Rows from block 5 of a small image classifier, named by matrix and row number. Rows with one number within an expert belong to one neuron, the router's apart. Each number is 128 + 32 x the weight over its row's rms, rounded and kept within 0 to 255. All counts start at 0. After the name is the row's rms in percent of the matrix's.
Before each expert's rows are labels from the 100 images, of 14976, where the router gives the expert most weight on average: "strongest on" is what is common among them. Only what is clearly more common there than usual is listed. The data: capsule endoscopy frames (Kvasir-Capsule).
# router: router (model.blocks.5.mlp.router.weight, 8x128), inputs 0-127
# up: expert up (model.blocks.5.mlp.up, 8x64x128), inputs 0-127
# down: expert down (model.blocks.5.mlp.down, 8x128x64, transposed), outputs 0-127

# expert 6
strongest on: finding: reduced mucosal view
router.6 093 [122 122 131 121 124 132 150  72 100 170 145 140 142 122 138 148 105 176 124 116 117 101 110 114 103 172  93 177  90 155 114  77 158  91 121 133  80  99 141 109  94  85 105 201 185 107 124 110 146 108  81 108 108 124 122 134  91 140 149 168 113 142 105 133 182  73 158  65 118 203 112 116 148 176 104 159  82 155 115 144  96 151  70  96 148 114 116 118 184 126 110 169 130  93 122 180 112 171 105 105 130  74  51 110 148 147 130 140 192  81 136 115 108 146 169 101 102 149 182 187 138  96  61  98 148  90 129  85]
up.0 124 [ 85 119 117 173 148 100 154 121 128 169 119 146 111 144 103 146 112 156 133 205  64  90 133 114 133  62 135 188 108 158 188 103 127 144 120  99 133  82 133 114 122 135 107 134 149 185 195 119 146 138 109 155 145  75  70  86 105 149 138 164 136 153 176 149  84 137 128 163 158 140 138  92 141 121 163 174 141 165 180 168 128  89  82  90 159 172 132  92 159 121  64 102  49 124 113 165 152 157 119  90  73 130 161  77 162 100 120 128 127 117  78 190 153 122  81  92 134 111 117 153 145 133 151  74 119  93 129 157]
down.0 113 [179 151 156 118 145  92 114 120 173 116 141 135 151  92 160 130 146 111 119 142  86 101 102 127 113 164 129 162 142 156 129   0 167 139 125  75 134 112 147 159 136 108 146 136 124 135 145 137 121 138  74 111 132 124 126 124   9 129 127 159 140 133 113 170 111 155 143 100 117 175 146 113 168 134 123 197 153 125 166 167 136 148 134 145 165 105 142 117 109 131 123 143 101 109 145 251 115 137  30 119 120 115 104  92 124 103 115 105 130 153 106 173 112 116 138 130 162 147 124 161 134 155 156  79 138 131 155 119]
up.1 097 [185  80 173 170  78 121  68 103 102 159 170 103 147  38 103  92 146 172 128  87 146 171 158 118 110 134 107 108 131 141 118 172 151 102 127  70 122 133 163 135 137  92 116 163 150 146 124 154 147 114 137 118  95 148 113 113 130 110 117 152 133 176  75 127 111 127 185  89 117 105 176  57  96 149 105 130 110  81 101 128 132 152 117 108 139 115 171 143 106  89 140 179 115 120 158 146 146 186 193  63 125  79  81 204 122 114 118 116 136  80  96 118 133 142  98  93 132 161 142 174 155 136 127 168 170 129  76  66]
down.1 108 [102 162 155 143 112 162 149 132 164 140 119 134  90 146 112 168 118 150 139 143 160 180 117 140 164 105 181  88  70 153 133 227  78 166 175 148  92 105  78 142 148 123 120  83 109 113 147 135 106 129 130 151 121 182 178 146 168 124 113 106 177 155 125  96  65  90 118 149 126 137  90  75 106 128 166  49 106 137 123  89 148 129 142 105 140 103 136 113 158 102 176  91 130 108 104  46 146 182 144 120 160 122 105 154 154 147  94 130 133 128 160  70 112 128  64 150 110 114 124 135 101 159 118 223 106  70 142 117]
up.2 102 [ 80 123 144 170 190 100 141 145 107 173 121 148 126 192  78 117 133 203 122 215  45 107 124 102 138  80 138 179  99 189 186 100 144 113 106 133 118  90 170 123 108 121 107 106 153 140 160 152 135 169 153 185 156  81  66 105  88 100 149 123 194 129 191 128 124  93 156 151 143 126 154 106 127 140 134 144  97 156 134 149 122 137  82  71 176 146 135 125 166 126 108 123  86 134 105 182 131 157 106 105 119  96 146  79 174 103 163 109 118 127  96 164  93 145  78 110 126  90 118 137 150 129 146  78 125 109 109 113]
down.2 104 [169 128 132 154 131  93 127 137 130 117 130 167 128 101 155 120 151 101 128 144  61 140 133 115 129 176 109 149 151 122 100   0 177  99 111  95 162 145 168 141 119 128 156 111 134 126 128 135 130 135 126 104 113 118 109 112   0 160 101 150 116 108 100 153 113 198 119  84 107 167 157 158 171 104 120 190 129 142 174 180 133 150 130 143 155 132 113 107 128 125 126 125 111 105 143 222 121 123  52 139 134 116 102  99 104 106 107 103 123 142 111 189 141 133 169 146 135 123 108 169 124 151 135  31 134 138 142 145]
up.3 113 [133 166 130  70 144  87 131 101 122  84 149 104 115 145 173 174 105 158 117 117  86 117 141 105  93 168 105 118 107 189 122 122 128 179  98 209 108 146 156 111 165 146 119 200 108 122 146 113 108 158 107  78 160 146 129 131 122 142 123  96 104  97 113 103 175 182 210 113  75 113 168 139 150 171 108 116  83 142 141 150  87 130 122 169 172 127 122 123 182  79 150  76 195  77 131  82  85 133 110 138 171 119 150 117 174 137  73 140 141 136 157 107  88 150 101 191 128 122 165 160 131  75 120  85  90 167 144 157]
down.3 105 [ 67  89  99 134 126 148 131 171 133 137 105 101 156 140 128 116 108 109  80  89 210 142  97 155 127 114  67 149 143  77 120 182 174 125 107 163 140 169  96  73 165  82 171 146 168 161  98 151 166 193  85 147  82  88 130 138 182 123 135 126  76 166 134 162 156 129  96 160 144 103  91 179 144 104  93  91 146  88  97 154 131 136 142 114  72 126  83 132 120 156 137 166 186 111 129 111 109 106 163 137 107 117 136 146 136 191 149 140 131  88  88 108 147 155 153  62 174 190 138  86 133  74 139 151  99  95 125 121]
up.4 095 [147 130  92 108 152 180 112 150 161 111 113  41 155 144 141 108 128 121 138 110 164  75 126 237 134 128 147 127 148 157 178 118 113 128 106 131 167 137 135 142 187 138  73  34  82 114 110 124 124  67 146 164  89 140  98 106 141 134 116 110 133 130 153 137 132  82  65 111 209 152 137 162 131  76 125 151 169 136 136 162 106  87 128 137  83  93 161  82  72 181  99 130 111 150 132 111 102  97 136 121 119 145 113 107 136 100 149 119 130 168 114 103 144  75 161 158 118 130 130  46 134 157 128 149 159 182 124  84]
down.4 086 [133 160 182  62  97 141 199 178 127 122 133 164 105 138 103  97 212 130 169 111 106 113 140  99  88 151 155  70 118 137 123 208 116 119 146 134 115 126 180 144  77 176 101 170  98 119  72  90  81  63 184 155 151 126 147 121 191 110 150 135 102 129 142 139 159 130 148  88 129 135 125 137 164 144 121 157  65 148  92  80 110 154 112 149 110 132 162  97 144 105 112 118 124 111 122 101 104 108 164 164 179 126 146 127 106 108 120 121 116 145 163  63  61 109 105 182 119 144  95  80 111 168  74 152 147 174 127 140]
up.5 100 [ 86 111 135 169 178  94 157 108 110 167 103 180 146 183  93 110 113 154 139 210  33 132 140 125 136  95 125 169  84 147 207 103 149  88 116 128 139  90 162 136 110 118 135 122 164 168 174 137 145 176 148 150 145  67  76 111 101 138 138 116 154 128 176 149  88 104 110 194 152 133 120 132 124 141 110 164 148 168 164 143 123 115  88  85 160 152 138  91 140 100  70 142  37 145 124 167 167 171 103 121  83  96 142  76 111 115 156 109 134 131 122 170 141 124 107  93 124  92 118 133 149 147 152  57 132 101 130 142]
down.5 103 [170 112 138 160 136  82 129 125 143 116 148 154 124 108 162 114 122  95 114 145  67 116 139 117 119 145  99 171 139 171 113   0 161 151  88  87 149 133 149 140 116 130 154 112 137 125 158 116 132 121  91 110 103 138 108 112   5 155 104 166 136 119  98 169 106 186 144  99 111 144 159 131 164 110 130 196 142 156 155 167 139 133 123 146 160 126 110 133 106 124 133 122 106 125 129 218 130 121  28 109 118 110  99  67 123 110 111 124 117 153 103 216 125 129 161 121 130 109 126 163 134 164 144  49 145 125 127 123]

# expert 5
strongest on: finding: pylorus; finding: blood fresh
router.5 101 [ 88 101 116 116 143 140 122 111 137 139  85 114 158 101 182 158 135  34 125 126  71 114  90 153 111 137  99  66 118 113 119 140  69 169 134 118 133 127 127 135 124 226  76 108  58  95 108 107 110  44  65 121 128 135 127 132 129 174 106 174 116 127 134 102  98 166  87 133 137 140  82 143 182  90 163 118 168 111 167 121 128 158 154 175 101 197 140 134 104 136 163  87 161 102 153 119 143  83  93 165 152 127 127 157 152 151 105 120  67 158 179  96 127 126 113 171 125 148 133 139  67 165 105 125 153 121 152 157]
up.0 089 [156 149 168 168 128 100 120 145 153 123 185  82 116  87 147  66 141 144  99 120 141  99 130 147 117 173  91  93 150 192 134 101 208 119  41 102 185 120 110 187 125 128 121 134 133  98  82 128 135 111 116  97 123 152 147 128 156 121  96  90 115 216 140 126 147 117 130 135 134 142 156 120 117 205  88 148 112  93 112 170 107 149  67 154 106  92 187 120  64 130 141 141 156 108  95 120 111  88 139  84 149  46 113 166 165 129 111 115 143 134  81 108 127  72 126 107 134 114 134 136 122 173 167 181 136 174 122  93]
down.0 095 [ 84  87  83 143 212 111 134 102  97  52 150 130 102 108 115 157 140  98 109 150 101 109 131 151 138 128 101 119 211 142 109  82 129 123 104 128 165 128 132 150 105 159 158 157 142 144 125 106 159  90  86 134 131  60  51 112 141 150  97 175 109 102  87 116 147 115 125 116 181 157 102 167 146 103 163 131 184 114 157 153 119 101 132 181 105 178  58 138 137 119  97 122 138 153 190 146 115  62 162 140 144 211 149 160  95 171 181 113 137 192 138 158 115 123 117 158  85 153 123 152 124 111 136 124 124 170 134 172]
up.1 108 [102 139 162 133 134 124 159 180 172 162 148 112 153 115 144 123 129 120 113 194 188  87 111 158 147  86 116 206 144 132 133 142 118 156  98  81 125  64 126 163  71 137 133 129  97 135 181 113  81 133 113 143 129 145 147 171 151  81 198 160 104 184 151 130 170  84 142 194 162 107 115 173  76 132 113 182 147 135 103 160 107 136  50 112 108 120 126 137 171 140 108 113 123 133  93 170  77 120 137  82 132 146 146 121  98 176 124  83 131  97  60 124 116  83 116 109  81  60 127 107 130 111 166 106  92  73 131 133]
down.1 108 [ 91  88  84 152 144 116  80 143 133  98 174 110 139 170 135 176 100 101 125 134 128  76 132  92 142 166 131 151 172 127  99 145 184 105  96 151 162 172  73  87 100 117 144 160 205 142  61 154 112 150  92 165 149  77 102  87 143  93 110 128  88 119 154 121 195 132 117 146 109 169  87 112 153 123 118 110 104 151 193 115 116 100 124 137 123 140  94 106  73 115 131 176 166 119 132 158 144  90 159 194 216  93 100 152 152 118 182 170  83 163 102 102  90 100 181 155 117 147 125 133  77 108 135 118 128 144 164 141]
up.2 108 [106 120 102 147 122 126 143 132  72 155 110 150 129 161 121 100 144 128 182 106 113 123 116 124 126  74 138 111 117 122 165 121 101 122 193 129 137 166 124 153 196 115  91 110 136 133 149 130 108 105 131 160 175 104 127  83 111  83 182 184 182   0 162 142  83 135 147 130 131 120 105 102 123 140 169 101 114 186 164  98 110 139 114 129 143 169 197 124 100 197 110 115  91 149 116 132  63 174 118 150 108 170 190  81  84  95 172 101 187 126 139 140 153 111  85 112 142 165 105 122 129 128  70 165 130 146 123 138]
down.2 105 [ 95 152 124 113  87  97  97 181 124 172  91  92 128 109 169  89 164 103 147  62 158 113 114 161 149 120  94 132  94  50 150 132 156 184 111 170  93 122 156  84 121 149 172 165 130 152 133 158 146 118 133 101 146 109 129 127 130 139 109 145  67 197 167 138 145  97 151 121 172 125  67 133 137 102  51 148 114 112 124 121 174 152  93 203  74 121 121  96  71 150 117 199 178 138 140 153 179  95 146 148  74 156 179 162 165 155 149 110 105 146 150 110 130 133 144 104 177 139  98 104 123 139  86 138 156 144  90  93]
up.3 104 [106 125 191 118 142  97 187 164 180 114 159 140 147 145 109 103 174 120 123 166 150 105 117 108 108  97  99 136 154 131 121 109 130 146 121  78 113 115 158 159  49 150 117 136  78 139 194  98  92 104 122 146 115 101  89 111 157 165 142 102 111 195 200 113 128 127  84 202 144 119 115 174 139  83  90 121 168  67 140 163 152  96 137  97 149 141 138 215 135 136 128  73 153  84 116 109 133  89 130 130 151 144 189 129 112 167 145  89  91 133  83 119 128 112 102 123 111 126 111  86 126 157 222  62 125 114 131 115]
down.3 097 [140 113  76 165 145 156  95 150 127  81 137 105 119 180 102 171  70 142 102 199 138  79 146 122 150 161 169 167 141 155 165 143 120 104 106 151 145 115 121 164 114  81 104 134 178 113  98 189  97 198 119 137 172 136 131 122 140  73 150 137 150  85 106  97 180 124 171 149  48 120 151  76  67 197 143 105 104 171 108 127 100 123 152  85 133 112 103 130 160 111 139 110 114 131 125 130  92 166 152 112 177  76  48 113 113 110 134 173 168 115 108 142  97 112 140 133 110  95 172 137 146  62 149 173  94 106 130 114]
up.4 104 [125 130 182 110 115 114 164 166 187 136 116 149 133 109 110 147 139 119 100 129 139 104 119 109 109 104 124 130  85 132 128 129  87 194 122  64  80 135 146  97  78 167 112 160  79 172 212 160 100 108 101 117 127 100 111 121 144 154 136 130  98 181 169  93 104 161  89 185 147 101 117 153 149  45 123 142 130  70 128 153 189 134 167 105 156 102 104 185 115 129 144 100 151  81 150 115 164 112 130 106 123 144 201 142 149 159 105  82  85 168 136 136  86 147  98 125 134 146  72 148 138 161 193  91 148  47 119 112]
down.4 100 [189 183 106 141 122 117 135 157 114  85 157 142 124 204 112 159  84 157 144 201  75 120 155  85 118 162 190 141 117 148 118 139  75 123 102 166 126 146 125 151 130 118 108 140 147 136  84 133  98 159 111 157 140 117 169 128 126 109 120 101 123 101 135 105 160 130 179 156 107 116 159  81 134 190 150 117  92 165 124 100  91 126 131  90 189  98 120 131 165  80 125  51  74 128  69 114 102 161 116 152 191  57  89  91 132  59  99 186 122 111 139 108  81 117 142 188 155 104 143 137  91  84 144 154 126 111 147 129]
up.5 099 [134 121 103 183 163  91 116 107 134 179 149  55  99  97 153 116 104 113  87 121 142 167 122 148 142 150 113 102 150 147 152 159 155  83  80 117 155 129 109 175 160 144 107  74  93  95 100 137 182  83 123 131 137 177 132 116 143 140  81 127 209  99 130  79 102 129 138 105  76 141 124  80  86 138 121  25 154 122 122 118 112 145 124 171 152 129 185 116 108 174 150  91 139 182 103  66 161 142 112 102 158 100 129 109 162  98  91 121 131 127 128 108 198 139 164 143 151  68 142 109 115 168 106 180 150 193 151 108]
down.5 096 [ 79 103 110 190 160 164 172  93 136 121 110 147 169  61 141 121 205 122 123 131 133  88  81 171 117  90  61  76 167 137 143 124 115 135 112  81 124 116 178 143 113 127 119 123 124 131 125 101 168  89  77 127 147 125 133 138 147 139 119 195 136 154 111 186 118 117  84  92 137 190 108 148  89 128 187 103 164  95 133 201 122 139 153  92 102 170 112 125 140 155 137 142 134  91 144 174 109  86 129 103 121 171 139 145 139 229 180 117 113  98  59 123 136 116  94  96 107 175 138  67 152 155 144 115 107 139 131 115]

# expert 0
strongest on: finding: ileocecal valve
router.0 100 [129 137 121 195 143 128 186 174 160 182  72  97 112 185 121 150 128 158 174 147 203 145 215  92 102 123 109 174 154 135 133 192 154 138 114  69 137 146  88 120 109 118 140 101 192 127 152 126 146 102 128 167 137 169 161 131 115 109 123  79 140 133 196 125  94  90 142 149 110 165 174 142  98 127 146 116 166 156 101 102 114 143  99 151 144  56  94 149 111 136 122 107 131 161  91  74 143 125 112  85 153 170 208 115 140  75 113 116 131  90 106 128 191 152 160 118 143 102 142 105 135 155 117 179 164  90 126 124]
up.0 102 [208  85 117 180 139 143  91 151 117 164 129 119 146 118 133 102 161 106 165 118 151 105 107 136 180  91  95 192  93 158 231 212 171 130 135  92 160 105 121 116 119  94 147 143 157 158 133 145 129 123 159 159 159 139 125 128 132  93 160 125 136 111 141 138 130 131 161 129  85  75 171 164  71 147  89  68 142 169 110 107 200 105 120  74 109 133 118 141 109 135 109 105 109 165 129 117 120 156 159  87 135 100 102 123  80  85 136  84 101  78  89 188 161 131  99  76 141 139 126  91 157 108 126 159 152 113  89  69]
down.0 087 [118 134 120 123  99 145 156 178 127  94 126  97 131 166 127 119  78 120 126 158 104 178  88 142 100 133 148 144  78 165  99 102 143 130  86 123  99  64 124 134  90 116 136 176 143 196 142 102 109  81 126 151 123 146 137 123 114 166 144 127 122 144 155 118 194 138 141 147 176 149 121 176 178 145 140 106  97  88 124 181 133 114 148 184 144 126  93 108 193 123 181  82 114 104  91 160 124  66 106 144 155  51  75 120 164 132 149  60 134 148  99  96 110  10 113 120  98 113 168 139 124 161 170  91 181 137 129 150]
up.1 108 [203 171 168 129 100 161  89 136 158  73 146 123 104  94  85 137 168 160 131 112 152  42 185 127 185 138 179 163  98 151  90 135 139 145 129 114 159 143  77 122 137 143 127 144 118 100 127  97 145  69 151  89 145 152  94 119 114 135 104 124 125 158 137  96 160 133 179  59 152 127 184 131 144  92 106 130  46 120 121 180 122  78 152  94 131 118  84  79 108 165 132 120 122 155 106  71 135 100 171  97 189 156 106 193 155  96 157 153 112 149 104 163 149 159 119  79 155 125 151 106 148 122  94 155 166 141 111  90]
down.1 102 [104 145 145 103 144  88 118 121 128 163 106  87  87 143 128 200 127  87  93 143 133 193 113  89  99  88 139 129  59 166 111 152 155 164 143 127 105 120  83 116 160 151 108  82  69 145 218 154  91 117 134  89 100 109 130  84  76 200 110 149 176 129 147 110  54 154 100 173 156 150 107 141 121  88 137 103 148  93 146 108 127  88 126 159 135 117 120 144 142 141 132 140 182 133 129  71 161 132 106 119 133 107 105 129 159 166 172  61 140 155 120  53 146 120 185 163  70  75 131 124 162 137 106 113 143 115 174 118]
up.2 107 [ 91 151 152 142 138 118 132 147 124 134 128 176 111 140 141 168 165 176 127 105 131 128 125  85 105 143 140  96 126  98 117 105 132 151 184 131  70 183  88 183 159 120  53  95 105  73 158  69 131  80 108 114 177 172 121 127 129 139  86 136 225 128 137  77  63 126 112 125  82 147  71 124 135 122 196  84 139 152 154  78 157 136 188  85 110 133 156 105 132 169 147 128 146 110 116 128 128 201 105 157 143 172 124 114 115 140 128 122 168 156 125  83 153 161 143 129 100 147 123 132  97 116  70 106  87 109 178 190]
down.2 103 [112  90 148  81 173 147  59 179  79 135 150  93 111  80 138 126 116  54 101 118 138 113 133 170 135 136 103 117 149 137 170 153 173 146 109 128 144 128 131 134 141  92 117 191 115 180  71 153 175 150 142 167 133  95  78  86 185 112 128 125  90 118  60 120 176 147 155 155 135 118 112 187 114 114  76  74 122 112 143 114 137 120 163  96 103 131  62 119 119 176 114 125 119 177 166 144 107 121 145  86 139 176 101 145 122 190 179 104 155 159  95 191  73 190 168 113 131 170 136  94  99 126 138 154 128 150 107 110]
up.3 098 [145 116 137 161 115 220 167 137 134 119  89 176 122 140 134 150 133 147  93 157 135 115 117 117 176 181 136 132 209 156  96  95 134 112 167 114 145 124  96 148 130 134  95  76 118 128 154 108 120  98 126 152 162 170 119  83 115 108 104 129 158 123 127 127  92 131  22 123 116 179 129 137 123  87 176 101 125 182 121 144 149 179 142 114 134 137  92  56 165 124 130 153 101 159 137 117 161 144 157 114 143 103 128 103 122  46 113 127 151 103 146 123 152 113 117 135  45  72 144 163  94 137  88 102  47 140 141 213]
down.3 099 [132 116 122  97 103 182  57  91 113  78 143  71 113  91  85 138  99 128 110 149 139  79  81 142 176 117 124 144  92 144 175 165 134 191 194 138 126 143 125 152 188  99  87 143  80 142 159 111 136 150 154 157 165  99 120  93 183 121  98 196 121 162 135 134  96 106 117 146 152 103  95 151  80 108 107 134 101 126 109  89 166 157 161  75  97 135 130 171 125 149  85 163 118 151 149 189 133 146 183  92 105 160 109 162  99 154 222 136 181 159  96 141 107 111 130  90 140 119 137 146  86 109 106 188 112 132 141 108]
up.4 105 [ 97 117  92 145 112 117 165 153 125 136 106 150 105 134 144 194 119 148 150 140 141 115 136  98 127 144 127 123 129 196 100 138 117 135 150 144 120 184  79 161 118 144  57  79 106  67 170 129 126  54  96 121 159 174 123  86 141 134 113 135 219 124 135  77  47 132 118 125 106 147  95 139 104 111 182  90 108 166 118  83 115 145 130  99 106 136 154 160 140 126 141 171 154 117 121  89  97 138 129 153 142 184 112 147 106 146 117 139 176 108 134  67 178 161 147 140  91  85 137 172 121 100  58 150  58 143 167 205]
down.4 102 [112 148 174  96 156 138  39 188 125 125 171 109  78  55 123 160 123  73 130 101 137  68 120 160 141 135 125 113  85  96 134 126 164 191 129 164  97 128 104 130 150  85 170 162  74 125  90 161 168 166  93 111 144 117 130 113 122 102  86 128  65 163 118 122 144 114 110  94 142 155 133 180 103  95  95 128 100 104 137 122 183 182 169 104  86 115  82 126 120 198 130 160 170 125 158 151 132 140 137 102 150 162 105 172 125 190 185 119 141 167 108 141  85 174 148 130  82 165 118 115 114 141  82 178 132 122 105 107]
up.5 104 [124 150 130 141 144  68 136 113 105 138 127 114  49 125 125 117 123 108 174 169 102 149 159  90 102  97  83 118  91 143 189 164 132 122 105 136 113 108 178 139 100 139 143 180 136  94 150 143 117 140 135 116 128 130 192 142 125 140 131 117 138 113 116 118 110 134 198 115 103 104 152  88  75 245 125  92 135 132 101 101 111 144  70 159 149 133 113 229 188  92 125 100 115  91 121  90  74 157 111 132 121 160 145 163 138 177  79 142 169 108 112 127 149 154 134 146  99  93 143 137 219  89 154 155 120 106  88  86]
down.5 105 [156 151 129 139 118 148 112 179  94 159 174 171  70 126 112 141 161 171 181 105  80  93 164 118 165 157 185  99 159  61 148 102 110 109  99 188 105 100 149 119  93 153 138 137 111 100  74 145 134  68 153 152 169 186 142 191 151  45 117  86 153 118 186  78 186  86 148  63 102 147 138 106 133 177 138 122  87 112 137 105 146 156 105 165 131 124 153  99  80 160 133 133 118  94  89 113 139 145 126 148 172 106 125 156 134  80  95 140 126 135 148  87 107 142 119 160  96 126 148 118  90 129 130 143 183 117  65 117]

# expert 7
strongest on: finding: ileocecal valve
router.7 092 [127 166 147 152 121 136 116 166 192  90 119 114  94 136  77 170  75 117  60 111 147 162  70 111 107 173 112  64  95 122 106 123 141 113 135  76  94 140 173 109  97  68 138 139  90 151  85 133 105 119 110 140 120 161 189 125 143  86 149 124 135 128 116 147 102 167  78 109 124 123 157  85 137 163 112  94  54  84  92 137 106  83 127  66 196 120 160  94 158 108 168  75 136 127 131  93 126  85 128  80 158  84 146 123 182 162  88 165 148 105 107 132 142 109 108 139 181 149 171 131  78 121 160 167 101 135 117  79]
up.0 083 [124 161 133 113 133 108 205 151 140  77 121 161  54 105 126 148 133 129 113 138 162 129 128 139 125 127 121 122 121 126  97 122 133 119 111 110 130  70 130 143  98 137 185 132  63 134 246  68 114  89 126 105 113 148 146 156 137 126  96  92 126 150 119 143 141  72 126 117 131 147 171 131 113 131 167 110 176 120  85 159 106  79 156 136 131  99  86 120 178  94 126  62 142  96  98  84 146 108 127  83 140 167 184 107 148 155 101  76 139 167  95 136 141  81 137 103  97 141 142  26 143 154 199 132 180  86 105 130]
down.0 075 [157 128  84 100 134 142 117 107 146 142 163 115 145 101 111 186 162 192 154 130  96 124 130 114  99 106 208 188 144  97 163 143 144 128  89 164 118 128 155 103 145 132  80 112 108 171 136 169 136  98 168  98 109 100  65  99 154 146 132 130 146 107 149  94 106 134 140 125 115 150 127 113 107  85 158 127 191 123 190 100 132 138 121 151  80 109  86 124 136 136  61 154  80 147 157 191 186 162 152 145  77  71  65 108  92  80 128  99 115 138  88 162 110 107 169 107  49 136  92 115 160  88 167  68 163 153 122 136]
up.1 090 [134 140 144 154 139 137 181 127 149  95 132 156 105  67  59 159 158 179 126 133 173 146 134 106 120 117 112 142 123 124 104 122 119 119 115 103 107 102  91 133  75 119 150 106 100 138 227  98 160  72 103 116  96 136 134 216 138 138  72  95 136 160 142 102 137  72 108 115 129 147 153 112 125 125 206 109 149 115  74 149 169 133 155 124 125 111 106 181 162  85 122  99 134 116  99  96 142 133 135  83 126 170 135 160 144 133  81  56 135 178 119 148 186 146 107 102  92 138 121  90 132 150 176 147 164  25  90 102]
down.1 078 [108  85  85 131 137 144 109  88 154 130 138  89 197 112 150 150 106 134 107 128 113 131 103 176 118 102 169 138 105  96 107 103  89 168 107 189 115 125 110 145 193 161  96  64  76 124 112 119 162 171 134 107 122 102  92 115 126 146 113 167 141  94 103 124 120 126 125 136 161 128  67 158 137  82 156 151 170 115 182 122 150 155 116 100  95 181 110 141 162 176  94 131 116 151 174 187 167 164 172 160 107  91  85 117  94 151 145 167 119 111 141 142 103  41 172 151 113 151  91 133 125  58  61  69  87 163 152 160]
up.2 097 [117  78 135 136 167  54 191 181 130 156  97 127 121 123 132  87 191 113  95  96 126 171 157 101 109 126  77 102 148 166  70 146 174 105 119  93 166 164 110  90  99 133 162 169 156 160 165 140 128 105 143 132 140 123 127  74 133 136 103 116 118 138 120 181 120 175 153 173 158  48 173  83 109  80 119 100 121 116  97 142 109 121 119 176 126 146  74 128 110 117 140 172 137 119 119 111 150  88 133 100 139 161 167  93 150 120 159  98 123 155 130 117 128 167  32  79 141 148 114 134 213 158 168 135 173 169 127  96]
down.2 085 [171 141 151 110 108 135  43  76  75 138 174  96 123 149 176 120 136 167 106 124 105  86 138 127 177 150 152 167 159 141 129 162 126 147 101 150 159  72 157 131 158 191 105 112 103  63  99 107 122 101 187  98 164 179 129 151 171  55 169 111 162 143 144 158 140 139 172  99  72 107 171  91 111 166 151 183  68 156 115 131 116  94  76 108 137 145 190 108 122 124  80 116 125 159 121 109 123 170 179 107 172  94  79 124 141 125 111 167 142  95 123 100 130 144 130 132 127  60 129 148 134  84 109 152  88 128 105 148]
up.3 095 [ 98 121 147 151 152 159 235 140 152  96 120 162 136  57 135 150 183 119 121 124 151 138 120 148 105 132  88 105 149 162 106  97 138 117  99 102 144  99 124 127 106 114 140 127 104 204 207  96 141 113  91 110  69 117 119 176 140 201  67 110 119 153 124 129 128 113  84 155 140 170 130 140 132  86 160  88 198 109 154 156 103  81 161 130 122 114  98  97 179 103 136  73 134  93 107 117 155 112 121  97 135 164 179 109 134 165  88  74 155 143  97 122 143 121 139  90  99 171 140  68 122 171 193 129 139  89 169 141]
down.3 097 [133  98  53 143 130 118 117 117 104 124 128 107 152  94 147 159 164 161 156 137  70 160 120 122  92 135 175 155 120 119 139 165 101 156  77 183 120 104 133  96 156 183  93 148 123 167 136 112 172 110 172 130 135 112 151 146 178 102 114 170 112 143 105 146 146  90 160 123 114 119 124  74 112 162 195 144 163 134 148 109  97 181  98 154  42 153  82 124 131 117  69 146  65 168 182 202 164 117 137 130 122  95  84 150 150 105 147 119 114 110 113 118 106  88 102 177 113 130 107 133 148  16 117  96 110 182 111 137]
up.4 099 [124 146 143 119 179 100 170  65 155 114  82 128  82 126 129 177 113 140 135 149 125 159 135 118 118 163 129 135 108 159 133 122 139 145 144 138 122  96 183 167 149 129 129 112  88 118 228  86 161 105 122 129 114 132 141 162 100 195  94  95 134 133  92 107  40 141 106 175  55 129 163 118 132 132 150  99 176 153 101 122  90 124 159 136 139  93 122  96 215  92 123  61 136 117 114 106 130 195  83  77 119 146 153  84 135 133  70  60 156 165 165 155 175 145 121 159 122  82 133 104 141 136 141 101  84 115 136 151]
down.4 122 [193  48 115 116 143 127  96 107 113 119 157  68 165  68 170 153 168 130  73  79 140 175  92 112  75 128 117 167 163 103 131 162 153 126  73 122  77 108 139  96 119 130 133 130 110 167 105 165 171 107 154 129 105 164 131 108 151  94 134 130 107 108 114 146 154 116  92  91 153 126 129 157 128 105 153  94 189 116 108 146 179 126 129 158 103 114  69 173 159 120 110 146 175 182 191 140 189 127 150  95  82 135  82 147 156 138 149  68 114 143 126 193  75 113 168 153 114 138  95 119 191 110 164  96 142 137  85 145]
up.5 105 [163  79  97 111 164 140 107 165 119 170 194  70 151 110 155 179 104 111  87  99 145 139 102 177 107 143 128 138 156 117  99 161 119  76 107  86 107 172  94  82 136 118 167 108 133 125  71 221  84  97  96 143 113 129 119 101 144  92 134 166 133  96 111 150 182 172 142  76 144 121 152 132 119  37 130 140  83 122 149 160 108 105 131 147 160 137 110  99  78 193 126 188 135 140 191  88 137 127 159 112 127  94 115 176 162 121 122 121 166 146 113 112  97 125  86 113 152 135 136 144 155 126 150 134 201 145 182  85]
down.5 097 [110 186 112 138 161 121 159 141 114  96 119 128  75 145 143  89 128 125 150 184  86 124 104 175 189 138 129 121 152 173 162 132 118 160 110 202 134  88 145 198 169 161 125 115  98 114 137 121 107 136 136 137 179 159 175 187 173 104  84 128 154 144 104 113 117  89 154 152 108  87 116 129  81 187 129 101  61 131  98 146 149 143 118 141 140 121 160  90 138 106 146  66 123  89  96  99  82 157 138 123 177  70 145  97 176 170  64 132 152 128 110  82 127 165  63 142 179  84 160  99  84 141 138 167 163 141 115  93]